python train.py --num_classes=2 --activation="squared_relu" --inner_norm=false --kernel_size=31 --steps=15200
Rows from block 5 of a small sound classifier, named by matrix and row number. Rows with one number belong to one neuron. Each number is 500 + 25 x the weight over its row's rms, rounded and kept within 0 to 999. All counts start at 0. Numbers have three digits each.
After each neuron's rows are labels from the 100 clips, of 14848, where the neuron reaches its highest value: "strongest on" is what is common among them; "loudest band" is the band of the loudest frequency at the time of the peak. Only what is clearly more common there than usual is listed. The data: short read English sentences (LibriTTS-R). In brackets: how many of the 100, against the usual share in percent.
# fc1: second MLP up (model.blocks.5.mlp.fc1.weight, 1024x256), inputs 0-127
# fc2: second MLP down (model.blocks.5.mlp.fc2.weight, 256x1024, transposed), outputs 0-127

fc1.262:492491486506488487524482508507467496441492503498487476500526502516560483474502471452501495467557486478525528540524498501504477468522519496494486506483495514507488462539496504460495472485503524457501498502521523489508503516499585490480543490534462487440489531527532501510519473491510515498490527531491491442465510511530506484464522471487512477441500523530476522515471474504456503474437
fc2.262:476516549523506531474503509481508486431513456489544535478497564471520527503503505486508527468517533496450539535542472491505487519503486535531509503539517480514483473498510471498548493515498560526545468517510526499518484483469524537505529508468488487534485497518548514491475506546473469508506494509482510493494492470511493537519528496489526519476512481516474522522492499494463494489485
strongest on: voice: male (100 vs 46.3)
loudest band: 4000 to 8000 Hz (26 vs 4.2)

fc1.719:502488495533487446479486451469486509524503523503548461503463513469490472475497484492529492540499510501479471544500513494498531506486511503455498494494527478493477523493530534512493506499507492525499492492484512501519490479516494516465531478543537538463537512491489516486456488446475482488513519509487505451532504548535482538485531463473507472512486502502517582517513501480535503452471
fc2.719:489491490500514479497512540486490534470484503499518500510476516468503520502462494473496511451519505501539485472509481491471490463515502482537529491491505496508484481556480529502494544434458492543443524486519464485505517510492539483517470524460517504488461518476506531514474471501506491488486461544495507505479469524512465547507528525489530550490456499494496542490480482496500512464473
strongest on: voice: female (96 vs 53.7)
loudest band: 4000 to 8000 Hz (32 vs 4.2)

fc1.228:501502505489520497511511508512528446488519483526517509496462516577472538510487469512530538522464490467507520521519464503472518500484506516500459491476453535478532529510477509464522540489487486519541498486521518455525498483541533489463515508572490523437516507471452501519517449501473495525488435472492507488466463478498480514455535529475490490500489503487493536531499486502465495525489
fc2.228:455525550472513509504506463485510463507536467500497486492533504519468552507506469470447510509467496482503510545503537530483513530515492486507504474557531495505521529496471449528487486498480512546486520495503435487506467536511504501488468520522477491554542515462554497495540490493454435477458529516533515521452495489516500503515505509481482481483523522542504487508484501490511519471507
strongest on: voice: male (100 vs 46.3)
loudest band: 4000 to 8000 Hz (32 vs 4.2)

fc1.84:522521550485490517480490474512477511531503508507546536465533455444503478530494485495488454494544539429483483492532487510509542497506486480470522529454483517468522506490457532492512462508520527493474456473538507501501494465503523488508513519453482476447508473487501468514436511532525529485488451467475536508512514507523534525463508511475499544495481440510524484461545484499497496496517
fc2.84:482504485499529461482471459482485452521482505478457487502481523458517471488506500456502471494488493480511509533476464505514472518475493487541510523446526528479502522454546468457493500469507502519500507467489490460509458500485529508535469501505488512538533450519503518499478530489536510494501521505489527511520590514508502496490462538463505521459480534502520510461489501476497494527509
strongest on: voice: male (100 vs 46.3)
loudest band: 250 to 500 Hz (31 vs 11.3)

fc1.167:522538466499522495494443510519479497529520487517487551501448521492462487480480460484521481497512499524522504464512518469475538489530477485514491539542497466486523491491506493524511489487537518496493502492526502456544549549478481542509469461491505496475537539509518486477521451525534464489456490482482516496527489479473480478496491495503571521543466530485502523499503470517470475488529
fc2.167:514472469504522488466501498521481475477495509509535509478508487515479501513482510513476512468519514491485540516480532540496502524531485525517475493485525541533502478531493486471501518525498523442492506516517503483536511445512494522514542456539488496522518522469473471502486524529509483464491510517496541493473472545431495519547471523492534503461513464517475502521547517489476504478507
strongest on: voice: male (99 vs 46.3)
loudest band: 250 to 500 Hz (28 vs 11.3)

fc1.554:489515481484497493472510471496514478515550513494513513483453524501447459489526499512489497493519537502475472486536499486476515524531474480473491519509542527474497509439505521541490497466539481496455466529490478459460480475526523476526535483504499467511493511466499510521483488470469502509495491471470502486488513487510510513478510518521466476518481476488472471521563493494511520507540
fc2.554:459512500497486537538534507506467489522501508490489575475511484507515462507518512556530470514490434520526530472519485488448450525497496504519499494526472493483556550533483532496477482513549517498503489497505513516499501477460513478517500477475483532485477535503534495548522483511491511541498518502448502467452488530459534499489508535463490514494478519499562516489467496510492521476506
strongest on: voice: female (100 vs 53.7)
loudest band: 4000 to 8000 Hz (36 vs 4.2)

fc1.48:496518516471528500541479434512524498468476462491503493542505502535527519471557557505524509500487511497500530517460520517499496518496488518509482492516537475506505486488526511475510544478481477491510525459486473525467528530515475503505494542514478466561511506485537454545499512526505513527488508540481521530524503509534484482489491504484520515541493490513529521473538490499469447486540
fc2.48:513500514471453477473514504534473512565484499522492481523490476490500459521493522464473518466534478469488522467469501523500488490461495516466472490518490515504515497458554492474507501516529490501467495528485470489474522477534487502560533498558481507489507527510516479523552504495524542536511473454469523448503467488495528495454520541481463518503491459488484541514522512511490485497521
strongest on: voice: male (92 vs 46.3)
loudest band: 4000 to 8000 Hz (27 vs 4.2)

fc1.667:498510497505501457471467479510518509515452550511495512553529486502547477495506491503490480510530540470518463546499522502509514515479532498499541466496498496566496491499465505549519468532512490502504520528473461493482498517502493517476494459478510514481505484502495480531479533481532465519518521481487526508498467464502482484508480517477538492531469503554471526482469482512439529528499
fc2.667:505553464480499453533462512498470467496509497476493551499519500526518512505512565522540478481465520478488476493502541530479473515476525487487488486483520533486487499504519527533486515474551505517477464487535509505506488484480565498492455491499502509481536469483497491529506459497489506492512476508497472507519536535522503531495494552502489522480510536491453546532451500479477474471509
strongest on: voice: male (100 vs 46.3)
loudest band: 4000 to 8000 Hz (34 vs 4.2)

fc1.363:537506522525486497476501515497542537477476506479486479517505497529519495486464469502505536494519484456473502513540499522490528510487534504527460501498501477493512510483511512526490519516515507502499560467457477505487475467450474500486506522521517508503538549498464456470474479514545496514485478494491518513481477494549453506504542554482542487516507523540476487482512482472487502508510
fc2.363:545497489488526517468485490475521507500489508451530523496513499521514476500484535511474494481496490477501506495452505472563513499466511464475478528474471479520455518516477485523540534533508485522495481504519519463486486515533469510500481494494508493445518542463503494499483530484496496523520493489523495468488477523506506488527498484473515492513482431489507490486466514528512508467504
strongest on: voice: male (100 vs 46.3)
loudest band: 500 to 1000 Hz (26 vs 6.3)

fc1.386:495490517486507486471503499491514527515472462455528512501482525462476498502501509511479495502470489503501491492475482485519503503505538481482495496472506537466467529531520509486515589464518518493477433468536494491504510513483511534525518470495502520491529532484516511484515540518484487536469494558481474516494490502526463493531503504473457577535519449525502519521518543538538504509499
fc2.386:494413507492461454513479508530554520515484510496468495489531496515463528498511492534490500468474478464517498465479511483538473499481489501501524489471550474542494518508512518524515504480505502471524478489552491495472542481490469515530500515493482527476524507483517505473506445521481500485511544493504500519500464476461520494494465507494465466505498508516513486523436496503516478480503
strongest on: voice: male (93 vs 46.3)
loudest band: 250 to 500 Hz (30 vs 11.3)

fc1.108:461539513495508483497516478485522519460477501525474505467477532450473500464532557552524549463525457496496521466512472509497483504521493512527505465524465492503477571495541522510539447494537488504495521523494489529523504470508493434470497534514489462528520479519514539507477496495496470531505513539487539449487506537514518515509506504529531499473495516508543494502443488488477483475487
fc2.108:480520501483482508509521529508420507475494528499540446483510489510510500489516472522454490481475489414477542449503502504471533491498538497500450529506495517528485501510493548479543525479506537504485511500500519501503503521506458508518496510503506533482496462480436497487539493508452493489495554493519569478476501510487471483513451536472535510474464528495506480512518488493496529538441
strongest on: voice: female (97 vs 53.7)
loudest band: 250 to 500 Hz (30 vs 11.3); 500 to 1000 Hz (29 vs 6.3)

fc1.748:489504503497548524506483501557475510517455484480493505536504524490493495464491500496507506507495518535505484490501491483486470512526490495468521496551484503462493497521535488539519538535470540473517477486502463549488506506509517447501493489528519448494512474489500522489478518482485507465495488502483513479465501464492525480467543506507498506503515522458526543508516504482489531507475
fc2.748:501511521471505544500513506483526486535458487485479479493498511484474476485506521514483515530540494552470483510484522458506549526525457516486513465485487499489477502503484484468494504528538496508502494493491497511496487467491509519495492511503519510479537552486544511500467485500505527491521506463482499498553481506510470495546564501492517471538468490499519532519532498520519483466497
strongest on: voice: male (95 vs 46.3)
loudest band: 250 to 500 Hz (29 vs 11.3)

fc1.763:484514505483546495487505506510491534477529486478486463482524487477549471490484507507466522491483492467522515489513542479518526449514442484491506524510520428465507474513461501441507491464530456503465522502540514468548514516495490496469462500506478542494522496492524518486492501512492521540534509513473527519526486532522542507490496485467507503520483488486520536520486540489526468494479
fc2.763:488464514483524498491487521487473504493475490538527479481509539467471544521560527479504468460485476530510481487523489523495522511513539522517478459501466473516519528513537517547512499476472450495495493517538499428534501518497515504476475551469510537502544559497488455493521483483502507508497499508529534474476469502499496475519532520470497498495542502533478536522521478493533506505504
strongest on: voice: male (100 vs 46.3)
loudest band: 250 to 500 Hz (29 vs 11.3)

fc1.229:515509509496506504484570498542515532461509511494501491466475528520525504464494477506524524483503508522514488493487469481474459478460501492475488511471472498524484430526498496479502487540505485466497453505489496503465472511467547494501485501510455489485539501453499496472525504492506519473533476517470458478501469480506470543491480493497517503458515445482527504522511492490540531526509
fc2.229:533524470543533491522474490447451471508492486500490492507496470530499507486460464503475526491505483512467500506484504509473504489504494531515538447453478527501491451500494478547467484490507498531514491498512518498469509472512522491511519498498521463533517533526509460476454477507478505500516477511531520483521519512531497519554518513512498467548435523505463501503549479514479501533535
strongest on: voice: male (99 vs 46.3)
loudest band: 250 to 500 Hz (29 vs 11.3)

fc1.165:520492497529512471512488517487536483497518462494557459527509440471500580485518483516519527502492508455446472515487515502481492497514496525540486484489514473511487462489527504517495512498505495482484508515483519471486528492484476491535511487512469468522496498553485475516473494490459462502519509481467520464476487514576455492460489535538485542478516466499469494525506528520498489523509
fc2.165:557507506489537490470498547479448514503497506506552489533486496481514520454474498491487484576499508482530513458458493463518539550502520464490511480519539496458511515496510492525545484496505515468473517474459500513483525475482528475517530469485455475475496510512493467466467559440496493546472507494504497498508480484503529533478484500480535520480476519475463518484471457486499468570505
strongest on: voice: female (99 vs 53.7)
loudest band: 500 to 1000 Hz (25 vs 6.3)

fc1.149:549512505523497474487451512480477499520534492492492499462490448475528548535513470531505442475538477469490495478512502485461506535493459476545486509485484487458506506523500495499515447516535495512504504485487487488514451535496519514477525509521519472480497506523517496505500480461496502511506503481492521501494481508489503495511536461527492483497476470504502493490523483480453512491499
fc2.149:501509523485467464492468503457562490512510491487501490472525505487500500474498491525562513480514489491481503479506513455518483537514473486481484556510474511464528500526502498528499496436499459497501494516507508541528504526522485498522504497474482508499516513486470475474503488499496499519497492531505468529523462462514535478486492521479466515470496511445490522506487492481502493486539
strongest on: voice: male (100 vs 46.3)
loudest band: 4000 to 8000 Hz (44 vs 4.2)

fc1.114:496484511519484488529503493513502536500495471522498492491500549518486464479509466537506459486505527448518507526526509481476480497488495500505509502503508484515487491531519473543492519497459566479512502533479478437514516521494511485494526456446468502548521519478517502474492474503541493519543461454492504538512473497472506536505481528533514505489493500502566529501508508548505476472509
fc2.114:516455498445475539465470511464489546531496470520515505479519479470480548529529492540491492492466483509507501460517498483467505434499502508544477489550489500472521477491524462529512503455501511508522508495467500526539476482483467490471464518497505518494468540542542481500522510524458448493481508492481489485545503531508479532479494499501477475529478506538497524498495504488549513480494
strongest on: voice: male (100 vs 46.3)
loudest band: 500 to 1000 Hz (34 vs 6.3)

fc1.75:503475526458537498477529479519509473506499498499499529533484448508499514517544500450481490538494519464492477514457488467495473486463487477480474540514507446473476480488513481515522533524480507504523491521541491476493483508505508494509525474513485491521529470519454493474514486476509490496495488525473494490501528484460466493469509490484529512553552491536501513499503482498527544510511
fc2.75:479490512528495526505520447446499496485459529518460532547498489517531494508444480484516526483502494513491507525514499508509516460518503536516474473491488441530496495503501508519521494535454502484525516522478443489480481520494545489543507538489525463511516542465516551506527483516464492511456494518480506477475481514532439493532451491468498509521505494488499527454494529503495474520473
strongest on: voice: male (100 vs 46.3)
loudest band: 250 to 500 Hz (29 vs 11.3)

fc1.20:521533555502444484503489515530512538555531465501493499489553514495531518509520493485465532462531475471475508515472533477514491463531517438528475495505544525456530529516471479506537479461489450468488537557497544475533472486520458505502503474531480485470496488497513472499492511501492533540529508548483525500501539512464488525483514508501525548483484488526488543497486472515505477503519
fc2.20:495467508531522472494490525513470505514561513508477477510510537527522529507476479499526488489558501521469487504467493471510494491496500510506548511487561519447463552521487512514521508503507465490556471484499492466499487521499498509483536495494488495506507495481518453480488476514521513472482536482529474506515516476472494497526472515502530517520435509482459519517463488489521451465506
strongest on: voice: male (99 vs 46.3)
loudest band: 250 to 500 Hz (31 vs 11.3)

fc1.557:506467509501543515494479505515488471516530482505444450514528554561497500487526534517499497491516467484502531478516522495491502505520511513520523525545472544456459561495499473533510469507499512506495489500487535518484483488507490507464478551502489453493520512537486501467521463519453510510465528512474516501496519478511487508546463500524493472505496509505490526495530521512508501545510
fc2.557:458473488493519460524523511533520478478474518499526506529490524518459528515487559489503537501503470503529502473552454533470474524512452495489513515514475475476522507484519505466524485521477487472508489509475557475495496491507501501505515486486449542484519535488538548493479496507505468520506506480513503480503512519502447493502481463503545531485491506516481500479462468507525554497479
strongest on: voice: female (89 vs 53.7)
loudest band: 250 to 500 Hz (32 vs 11.3)

fc1.650:477488520456532510534546468534510489512501512469511461530501494492483486534479474502512481480486525500483524490494514474511510498487474527511524485468514543532551521494499488524488514497482532510508482498458548510511474497490512481457496536476488478509482512498491519523486537508525497540479536501484494499494499513497508476518499500524529536468508520499475539527463505506477502501486
fc2.650:518487512483472490484496496534485518532474499511497483466508507500501501478437465554491514498469475473524448503492467549497510500482514488548515525555538527478507510533548499479534525519524454509521471522493493528470467494517507511474520489502474524475514483507510482537516488530496491490504489518457496484502525511538496504516513498522474511499467549463520524466520508530515535483495
strongest on: voice: male (100 vs 46.3)
loudest band: 250 to 500 Hz (38 vs 11.3)

fc1.324:498508487511529457498519507454551464523504530486517527468511518490494490507502501520486535472443527494492500459463531477528513457565502497513495536490483509480505486503482495508522497497497544502504471492506516512496502485489535501470547461499496490517491485516486492515472484510475507484535478500477505500489511493517537526512512502502458494452497473512461546476492527452486511513490
fc2.324:512483424502504472500475486511490543471503536498511519484484478441496517451491478518520486538500453494495485468511504454521492525507499509500514525481519507500490489523521491535490496528496503499533479448515498489471489514482491500513516511500488561450517515489504519485437507527514479474560481474542509469526510519470497509496506449462505503523492501528520504439486505454485456524511
strongest on: voice: male (100 vs 46.3)
loudest band: 250 to 500 Hz (33 vs 11.3)

fc1.473:544461478472508492498516478476480498496481449469533536461505517467535471474508486516462525453510508506534478546449493485509532533502529543483500493510487501507485493491482525522513513524499527478490498545477469493532421470526505527486538525459510521498524463519468454487475492467514498489496481477475503523512493516477483498489488520529490531456493483512509507574522520510450512499493
fc2.473:490488489525491492505538474489500486467485487526461492541426489524486518489514461521467521490521492488470557517508462501446452520468497487515517449532470537492488501510456470507518510507502501517515533500459494523520475491475524477451519510546524521523493544462510488492497476517531518545532520491528488521476535472529509529444449505526501491502509501496486494507520518522508463444513
strongest on: voice: male (100 vs 46.3)
loudest band: 250 to 500 Hz (29 vs 11.3)

fc1.9:479503459493510463519530495531490516539534508520531476504502529492529513466514463526529490516507474519521483474474497485456533512525526457482475533551494511482471498524478476499529518471429517563503489494526525503500486483475477462532463448580509515527443479457512519499500517559526461452502512530495480501512494486523485490524446481499501538496477479510519460481500502534491527500460
fc2.9:519478509480512516485483520475494524537507480476500465488503504514460486509473506486474508471514536464508512489544461466480499460454467521502511468466475528497497490540562505489516513528523471521476531546517479475558495488507457493498475468451492484543465523480504507496524531501484510516520468466466489470486540511518537515504484479476487471501512468494487505479518532470495489500531
strongest on: voice: male (97 vs 46.3)
loudest band: 250 to 500 Hz (35 vs 11.3)