A small sound classifier, trained from scratch: layers 8, 15200 steps.
Rows from block 3, named by matrix and row number. Rows with one number belong to one neuron. Each number is 500 + 25 x the weight over its row's rms, rounded and kept within 0 to 999. All counts start at 0. Numbers have three digits each. After the name is the row's rms in percent of the matrix's.
# fc1: first MLP up (model.blocks.3.ff1.fc1.weight, 1024x256), inputs 128-255
# fc2: first MLP down (model.blocks.3.ff1.fc2.weight, 256x1024, transposed), outputs 128-255
fc1.122 113:515492500453479463521467485517496480485549496513488435475481502499514556465444508546475475475467509528508488526489477498501523488474509470496506531497523520544524478485499504488498488515520488498509506485524503502554487482476481489496470512504491507520498516523526516556539513456527476454493466472458517529541520482507530508546472505497507432489506498483529513506529520493468505518525
fc2.122 106:561527479511534467505487496509501523452524542507512528497508467532511462488488498503473526504486540490475474523506525471478497486499520461467510507509512509497497516534525486443513541515458492521497467472506529512471498511521490484493521494533466482497518492520459490526491508495566515531518542513489471520462537483532527501514448538531502468499475514457502500514480515542515439510478
fc1.123 099:474487491522543434514503474508467494528527508453513521455508520434526511557496517472502490513524427503532490511471518487467472507444491452467489471516522527517510503499491515492501541520491528530525478478485522477460507475509515503497507523481491518543488477551521505528501509480499542556511536479481529518537474486521526446531495485474480488451498484486485496513511496515489499472513
fc2.123 105:493522517452513525497501447474548485506514493492506561513511501471482511475488533503509515507485461515462509547464491480471540512467479524505523505492513478453539498469502500488494492533531512464483451530527522495493489488466498529489478487506547472477473469509548476509530535487464469506491445499490459527515484512464497539506533530476522505497518513482510522564529500457458537486491
fc1.124 094:489526481499546487482519495464446549503522481524531453452481472538482481533458487496465540489462522526518559490479477482545506549505532531463517507548510494518544481504493457505499487509539501501507522504452520490493492511524522528483500477546525518501478515529501495496502564481487502478498485504476459483506541498521447464487493479491442492478532525533514518534476531520489481517507
fc2.124 105:478456504522473487509449539515514515551513512477506492480499521516448525508463524533508502505486466529528461573533496509503488510536522528506518519486524503502538477497466474556472515525501491495518480469504476462517518464489461486511497518474491484502448468501496524504518492513481494529510460499520532497520505528478455508498511518472491512481502478495511509402516448485547550529470
fc1.125 098:491514522507517511477498489474500470552446475506497492515508488513521543494502468529472521524527505475456498516521520520526510487471514481483528514430530519485489517496507466457539525533544476498507519498487504524484523510582491489469483493513482533501476510519528482487448510501544511500482501507508486471534513489495499489474505519466519486518475446457531497472502483501493528536490
fc2.125 103:484485482535474487500478512478485493478495522509511511506480543516498463531499540515490531480445491536524504500510461476515485481468501491494474500497520497514482520527484487501485500485494482519478471520482509499512490548481507505527471476490504466465529507479528514519564505525478454513535475516492528445507529542536463477512506519446499494511520480482493506493521519455512512504500
fc1.126 098:503519491470489525484483463461512496510535513504500513525534532479498508484502465514516485446526484486558517526497531558501491478453484485513482508510515498494500514473517514504508536504542506487497485493495499504485443536528473506495440540488500528508508438471486512541484487482506484481465542510525519510477480511523506526498474517486540461509511498480443451523462526527501528493570
fc2.126 096:493512533523499530532482506482444501491497498515493510457517473531547485503518554486515483487499516519511500506523493481506519499493510533533516557448560477509535518509551510484500462490531496495492505478498543541480550505513499491503445517495471461513517476522529459553485502496513494483455507483479460493435494496500529523436466498548482500501512495496467474481527494521526477517495
fc1.127 096:511486530554469532508492529464499513528486529491523478482516479485532501517460497503497495535492521486486548495526504499488505504485487508497462520494508468507535516461532465492513474537495489526449513522509476510492533509496533539436522511476508520474505485501475497495544439524533496551495544538521474486499448476498485513507519480529549514518501506461498491524455498528503493478502
fc2.127 097:511484482462510489471525463491464548510500481461494506550486475491474483456481525459505539516514483510485470490516499473497501504491502459518503454524448512464489479465486483448508478524492446493454542479506493503515499488502470539486487512503548448499448480499537513487536471464531527531500524555463557528480479492519501493537480475478464517466447489531512497507510513465460501537454
fc1.128 095:486470496521448504498492494514534470493492468490495561486458474512505510481513500492495508535529501467490471490528489517491502480501492479453526436517532503509488533530489464515473485536464477465493520499514453490484527498486516559461498522494513549512474499489472531505470510478462510503545501480511480427429500492530529517513453486504497490517497501509525494518483496477566517491498
fc2.128 099:549452517490529529540481513475494511532486461507500484496542487489508531469504506493502552492507471515500501474519440475463523467476521504509458484495477475511559509535461487491496470486479482488488480536525497504469523508466490549484523469507495510509509506463489522544496457528463460532520516490505514488471516470523478457549492511510465494512533502496488511461505498497475483487487
fc1.129 092:491514504461514469518483482560493430476480465488502560488516506498474510495529542515481545476469462494474513495511520489522521515493522498512543498506503517452499499502482470508535528518518476499504503497521499511489514517527481492486528506450511535505527450520555516540486519465513517496502501486527485506526471446512513494472489504488503526487459491486510481486528494498543549490530
fc2.129 101:534501521502501483503506526475521496506481498470501484501480518483471491468520510481492522499520498557495496510492539490460480553480500507480522537531498509504482486516508551493562506522522458511492466480539500500505510556512552491458505488499459456509505463484503507490480481481509467563510481478485505507536488498449497498519488478526512535456511490478496517534488499557482491505469
fc1.130 091:524526463477515548563492504479475535496453568498492482520474511509534539512491542459460495504505462454509486511502465489527501501496530471525502493479477480487490523506495506463550540501505472463514522497491472511506454502483535528517533536525504473525519460500475531516476490464513472494511479533493470512498463463479526505502523521511523492502500470461506496493495511449529465507535
fc2.130 100:539485485504517539488474452471503526477444470526457502480492471544472453525471493468552503536465546520504491508425485485486511511527529534501523476549500492502531530528517475487485519497468474488484500478483515497492519455467474464477542516558485508461506508479532495485524526474492477529504525470486511491483490468508486535513493498495506506481477473488476548513466543499545481529501
fc1.131 107:505506516520497475474521506492492499482529502477483510538499430464485516484461539502477489498466527516513513509491502540509500498487497470504480510480487517501480480525488541525475492463507509506496479520484512517480520526490483447517525508468504521471489437513465498508528508502454480485520475470544514539496515482438457497488537483583550534550485481452503488528507468507477526443510
fc2.131 100:504505455534488534479497499501475439494524510519542458509488523484477495482452527524520502492535491469481488461533466496493530473515490493483494494483467541479528520456544516481485500532542487458493477495527503519483500539474473521506482501491483453447512534520516461499480471510517492499514541442472503460525479492473527491496498484505507550509483469500511483494489521473449485515525
fc1.132 106:512519491468540518484466436475461474520487496496478512521495523481526486521523443511492495508465478523500559486505492496496447475491534523531491509495504494499478505486507504532534494476501516502507484481522558476473547474521513508490463514468493498498538467466496510500480497493476519489509459496503481529489515506492490522554539490531519476520468485471535521487543531461486523485469
fc2.132 098:573512528472468514480527474491510495517504538472448505485489492475546503493512474562466508503528503493502506467538487510466515502520521543508506481494534521509524514479513550509514502559470526472519500485522509521503487489521506489476558474501517513522506526528546480487496494555512489523486510483529496450482490518448488463459522557474506520476439501501538519486533482497466512489492
fc1.133 097:523504527484474508522502511525481506495514475539534491517528529487504494462505507497484466492460488498463514515477506469533485477475484493528469480491495527469483490531469509520490473484493484530524468501473522520529465519530478507481547509461481502504558535525490514494511535508520483539497504511497499490507510477450473483516479454472529506433487473491464462486512534522498485482498
fc2.133 101:534514456495476483517528502495524518550549515543524503539526514486502506485448534501471519525521483472487495534508527531461506497484512508535480515467514489506502516483532452463479513488498474519502498475508534480500487482454546456456492485501516478522504518500507520455514538481519521505487527465503465483522499458514483454533517511501491484522477495490502525505507550468475499533495
fc1.134 095:491495502510494515528511491456466481518546495509452485458497516501514487478461487491532557504528467511496500484478519551500484482513519535499467518465504505487475507452508504476510516510497504474459533438444479491529501473501526493452466478508497496534478497512469511525506459484559524502511459476513510491505487475502481543475494505511485487493483500476538569513507508476522515512529
fc2.134 098:497508489508497526478468506551498513483523499553474490489443503485475516537523514501535531515506481473511486478474526531497513499509516537508501520487470505551502521529469488503457505455516498470483504515517492523543532492490503482498495493485497543471491473528528509475525478517502529458472499492473470540433512482497495538487490509509471517505507469522529506508435467526551531537527
fc1.135 094:521505523494462477477497516470535526470535505535495481506544528488477502498517515510501533531494508506487506470479449533496492463493478497469505477518444515488535501501502488535519540522514461492511510529500426477465499487503474518499461490471534523509510512547538434468492514475495525475495494461491478523494464500510504500469512478504491494504488487501478525526473475525524533499501
fc2.135 104:520467515508535516513494494483514550523530477509510532480488487515509521507561470521450508514489456452475532476532488498535478503526443485484526538461492518482497431496501549505503503450533477498511485493500456514502491543473502523504470518485519551511506502509525488504462487514475511529500489512479531533518512502469458472467503486479490493547516489463488487498476453488473479505527
fc1.136 087:473501495496496482497476454462460534501514529535476511495520550518521502496550502492479535495478484527512528522450505509485485480475409502526542526532561493523478483471497543476474505518535512490500487523483497457501474483501488496508465464497526479496487510526515521511503492468487499497503485510501452491560529491510529509473493542494471491479494483509480485499488510500476512504537
fc2.136 104:471497508537485488518531514489496515490537471487450491468510513544480512506525490493490508521491443503518494493496525505546501502530490441516527523495456503509495521527486474518488446524477476507493526505479469448503542476465456519442441525518501481507498459513504506531493500521467508528546511497511506498478569536498495531480489508487525476507545529506510506518481517493533461487461
fc1.137 098:514525463495481528514507509474506469491465513552495515528541516515491514518491484478507503462554486495445523485526512513510505519544491476498508448499508534522484491480516490502510462535505511560477464519446534488492563486526498476469490533465485470566484453501528456518488486482488531513512493518516484482486490446500499469453499524463525548552498452484518501476513476503493496497528
fc2.137 097:524495472549524488497526514463488494497464503519548514476511571491528512522508516530511514497496524472480525514498493484485516532504512502477485506487565507490504532477498476524497514536521494511540445439517471507476507496523486476535517499495502534462453499536506522474509478499473547509494480564487525506513517473481524456501463506528487514493483488461497537443525461509554493502513
fc1.138 100:507538490492533511491482539515515457509485501484480509482502512498548505513503523531480535505504520501484543537545525489463536534482467489526491505535475474531528514486491511528515523503529537474505470491509480509473541495481491468501503467482514437547505467499466501486468527490511516505527517498496485444512543456497525470479489530515477493517459512523484542494472485435508451531521
fc2.138 093:540515534477485522511490474499474484507486527513469525528468520490536534492480498445482494480548488527536469494531507479533523504535472466491470462534553506492485531474493498553509518486493474530529532476459500458522500473458483473523509463512463509456511473501490489517484528503517528507554529523480491478459495475472493547491494508502482522455529463482460489521534481514506509520484
fc1.139 108:551472468522460488465537478524459520505437465509540479520502474478519503468557475495485513496525492518528491491480499505530530506501547533450450526499477507474534504474499483499504499463484503519483533510481504530472496489469505485455502490499485504469456495581450481484540528491487513513469505472523503483535512491458484454464508525490489493472519467489538500504539487526511482486487
fc2.139 103:528494507536519533503526529511485480473541524518450495480464493457471520462515475496516516555503489473499536490512498493540511492478471493466484547523517483436502516498542513573504500507512488478432474492495463487484496515520489466497461510477479482511505527478503495518495522495524468501498509510468500490543457518521512506490474529527469500490479510539480489503494456502486477459494
fc1.140 092:508504482542517507501453506469522456501487508518517468485492472492495471477497456472506505494489449524525487470536486508501507496457563471521462520493516473523498450505485480474455499524506504483480518515521489468490494531480479520499491478509511487497552525512487497514488478496468519536500541478490526464480514475534555445489431498482499545450509516524504460500550477504449556491562
fc2.140 102:475526493469506519472513519526504521514468496516460480516510501471481490502480527495466519518521520452533523500517472536513487520526506493510537471510566509517531511499482532517486554469517581498446458497506492507526507503529500511480541472501528488529505451505499449544473529516524506503453553493516488505473472461462505481512519537492528504515493477492452500536550465516523506520503
fc1.141 108:511516470517518482457495480516524505474551498514501483509526526524531493488499481521518484536480476523508485489438540480489477517532465507494504530461471512474531519462468501466494486517504488518488541509501509474514522534474521500472480477541490502503524503470503523505566512483469473474502467469493509512541491488476484490544514493483484503429502520474501509501498473470520496502444
fc2.141 099:469458481476549532475559454503458495521465498493463525485534509456495498505527552499479480461492503539509489535455502476523502501517462510495507500508448503473493497509471461492514535530474488530453469485519494458494491488477455492494524517494514481492517506506488517476468527509536516479500444537525467494523421472509512508498530546520455469478476499491514489457479484496514530466503
fc1.142 096:469559530498509506489543480479505479483503487520509541481501495490527532492492500519507451481506534478482490509492483488525461509522511519527538506501480489468445458501509474512499476512498494501488515573520521500491534542494550503490502502535486556524453492444461521514522502478503502528504489476535463477498465523513443519484475512518526501491439511451531506479516526509501489483525
fc2.142 099:464476490491469481521512489514523515534494488471507524496462512519502509513452514484480484514492542526488498505521496506486511512515483461499507479491550448486535529450493524502511463474482486497491498498504505477461514493543510494487504537549500493506506498480527464471459503465447492525496527477491457479478477461550498517527500498505487473487514507475491520481492492524451503553521
fc1.143 106:503472509492525504446512506456537499434504516535490487513506491497486490471470528482517511470473474489556488534537503505487490473491492459466477510472497500488520476506498481511487490535547455478484521509499511461473475493500488474475508496494544520512515468446462451478495490493490480506499494516480497492532502493486533451511516548445540512541480476514481490513499496523484473549490
fc2.143 105:495515456470496514523487506495523508531515465456491511511492518518465501478480486487525484491493526483472474509510502518502503548505533474466532535504522479484479516554522503486509525488479474490517491468516526482517532450522507499525508534493490431550495500490466481452515527462498486504468478504514500508489504492485511524519511489536473526532462482477451480473478499540503501520488
fc1.144 094:506495486488507500450495534516507502471533457485533551491497488498486520505501512510501528483511520519511521472471480508534494506547453482506509509543530459486487506489479509478508481522489540489497523493481464518512515482479455468463515545509511499516536475477488514502472470495509512510488483499491448477464498503466500511497526538479457513501483445510489512556494460534462498506482
fc2.144 106:509522527524469528545483484454529501507517497507473503507459499539510489495545547505461535497510508482470478500504535481456434525493475510542532473501456473480520493511480492471484479491478478533528495485512455473516504555524481506501490520490504516497472512470525490489526515488469510488504510516499440535473511501459547538463501501493463476524506465494512466513547477505505519448508
fc1.145 102:479486506500435547476482545533466505453493497517504482539444516538527510538520532506488483504515463512439516513504477513508498482524483472495495469538492521459486491501474488479449511517487495458541496536483521478508527491469490517488496508490482486481508485540492500530479499532511527516461531498513522519546530503455499485510501507505536479495504527526545492504539484489466506514515
fc2.145 092:530479525498514509488525466513504459544478517468471486479502487485504493492468511510525534481523493524496487448485477427509497529500463480502444509502540493488480475530508493533530464452497530533516538537460496497488465507516512499470491511518511507474554548547556514479506524521515495492552523504466482504479525516474500527482507512498459512533458498475512503526539458485531455453477
fc1.146 102:508516510574516509516459496505547496503519498503494517507472456508481446478520482521505503452490554507537528510452548483517529521471498537509483480505524520485512526452502514479525486522497504525530533484461491528526462504481484500482486493513509516486472509503481491462523516509500499496529484488484501526506469496513479517500476497463488462509527505517540555515514489509491551502501
fc2.146 100:500480476492514519473506467527503533495474513505475462527475474512529520540488519505482511496519514477501477516519526503512489521450524537470534484431505488518500471494468523477485524520527490512473497509442490511477518543510528492490478514503499488483489463462512528503526486487477484517509470525508538524511537476489534475506521476445501503516525506499520515485512544456519479534508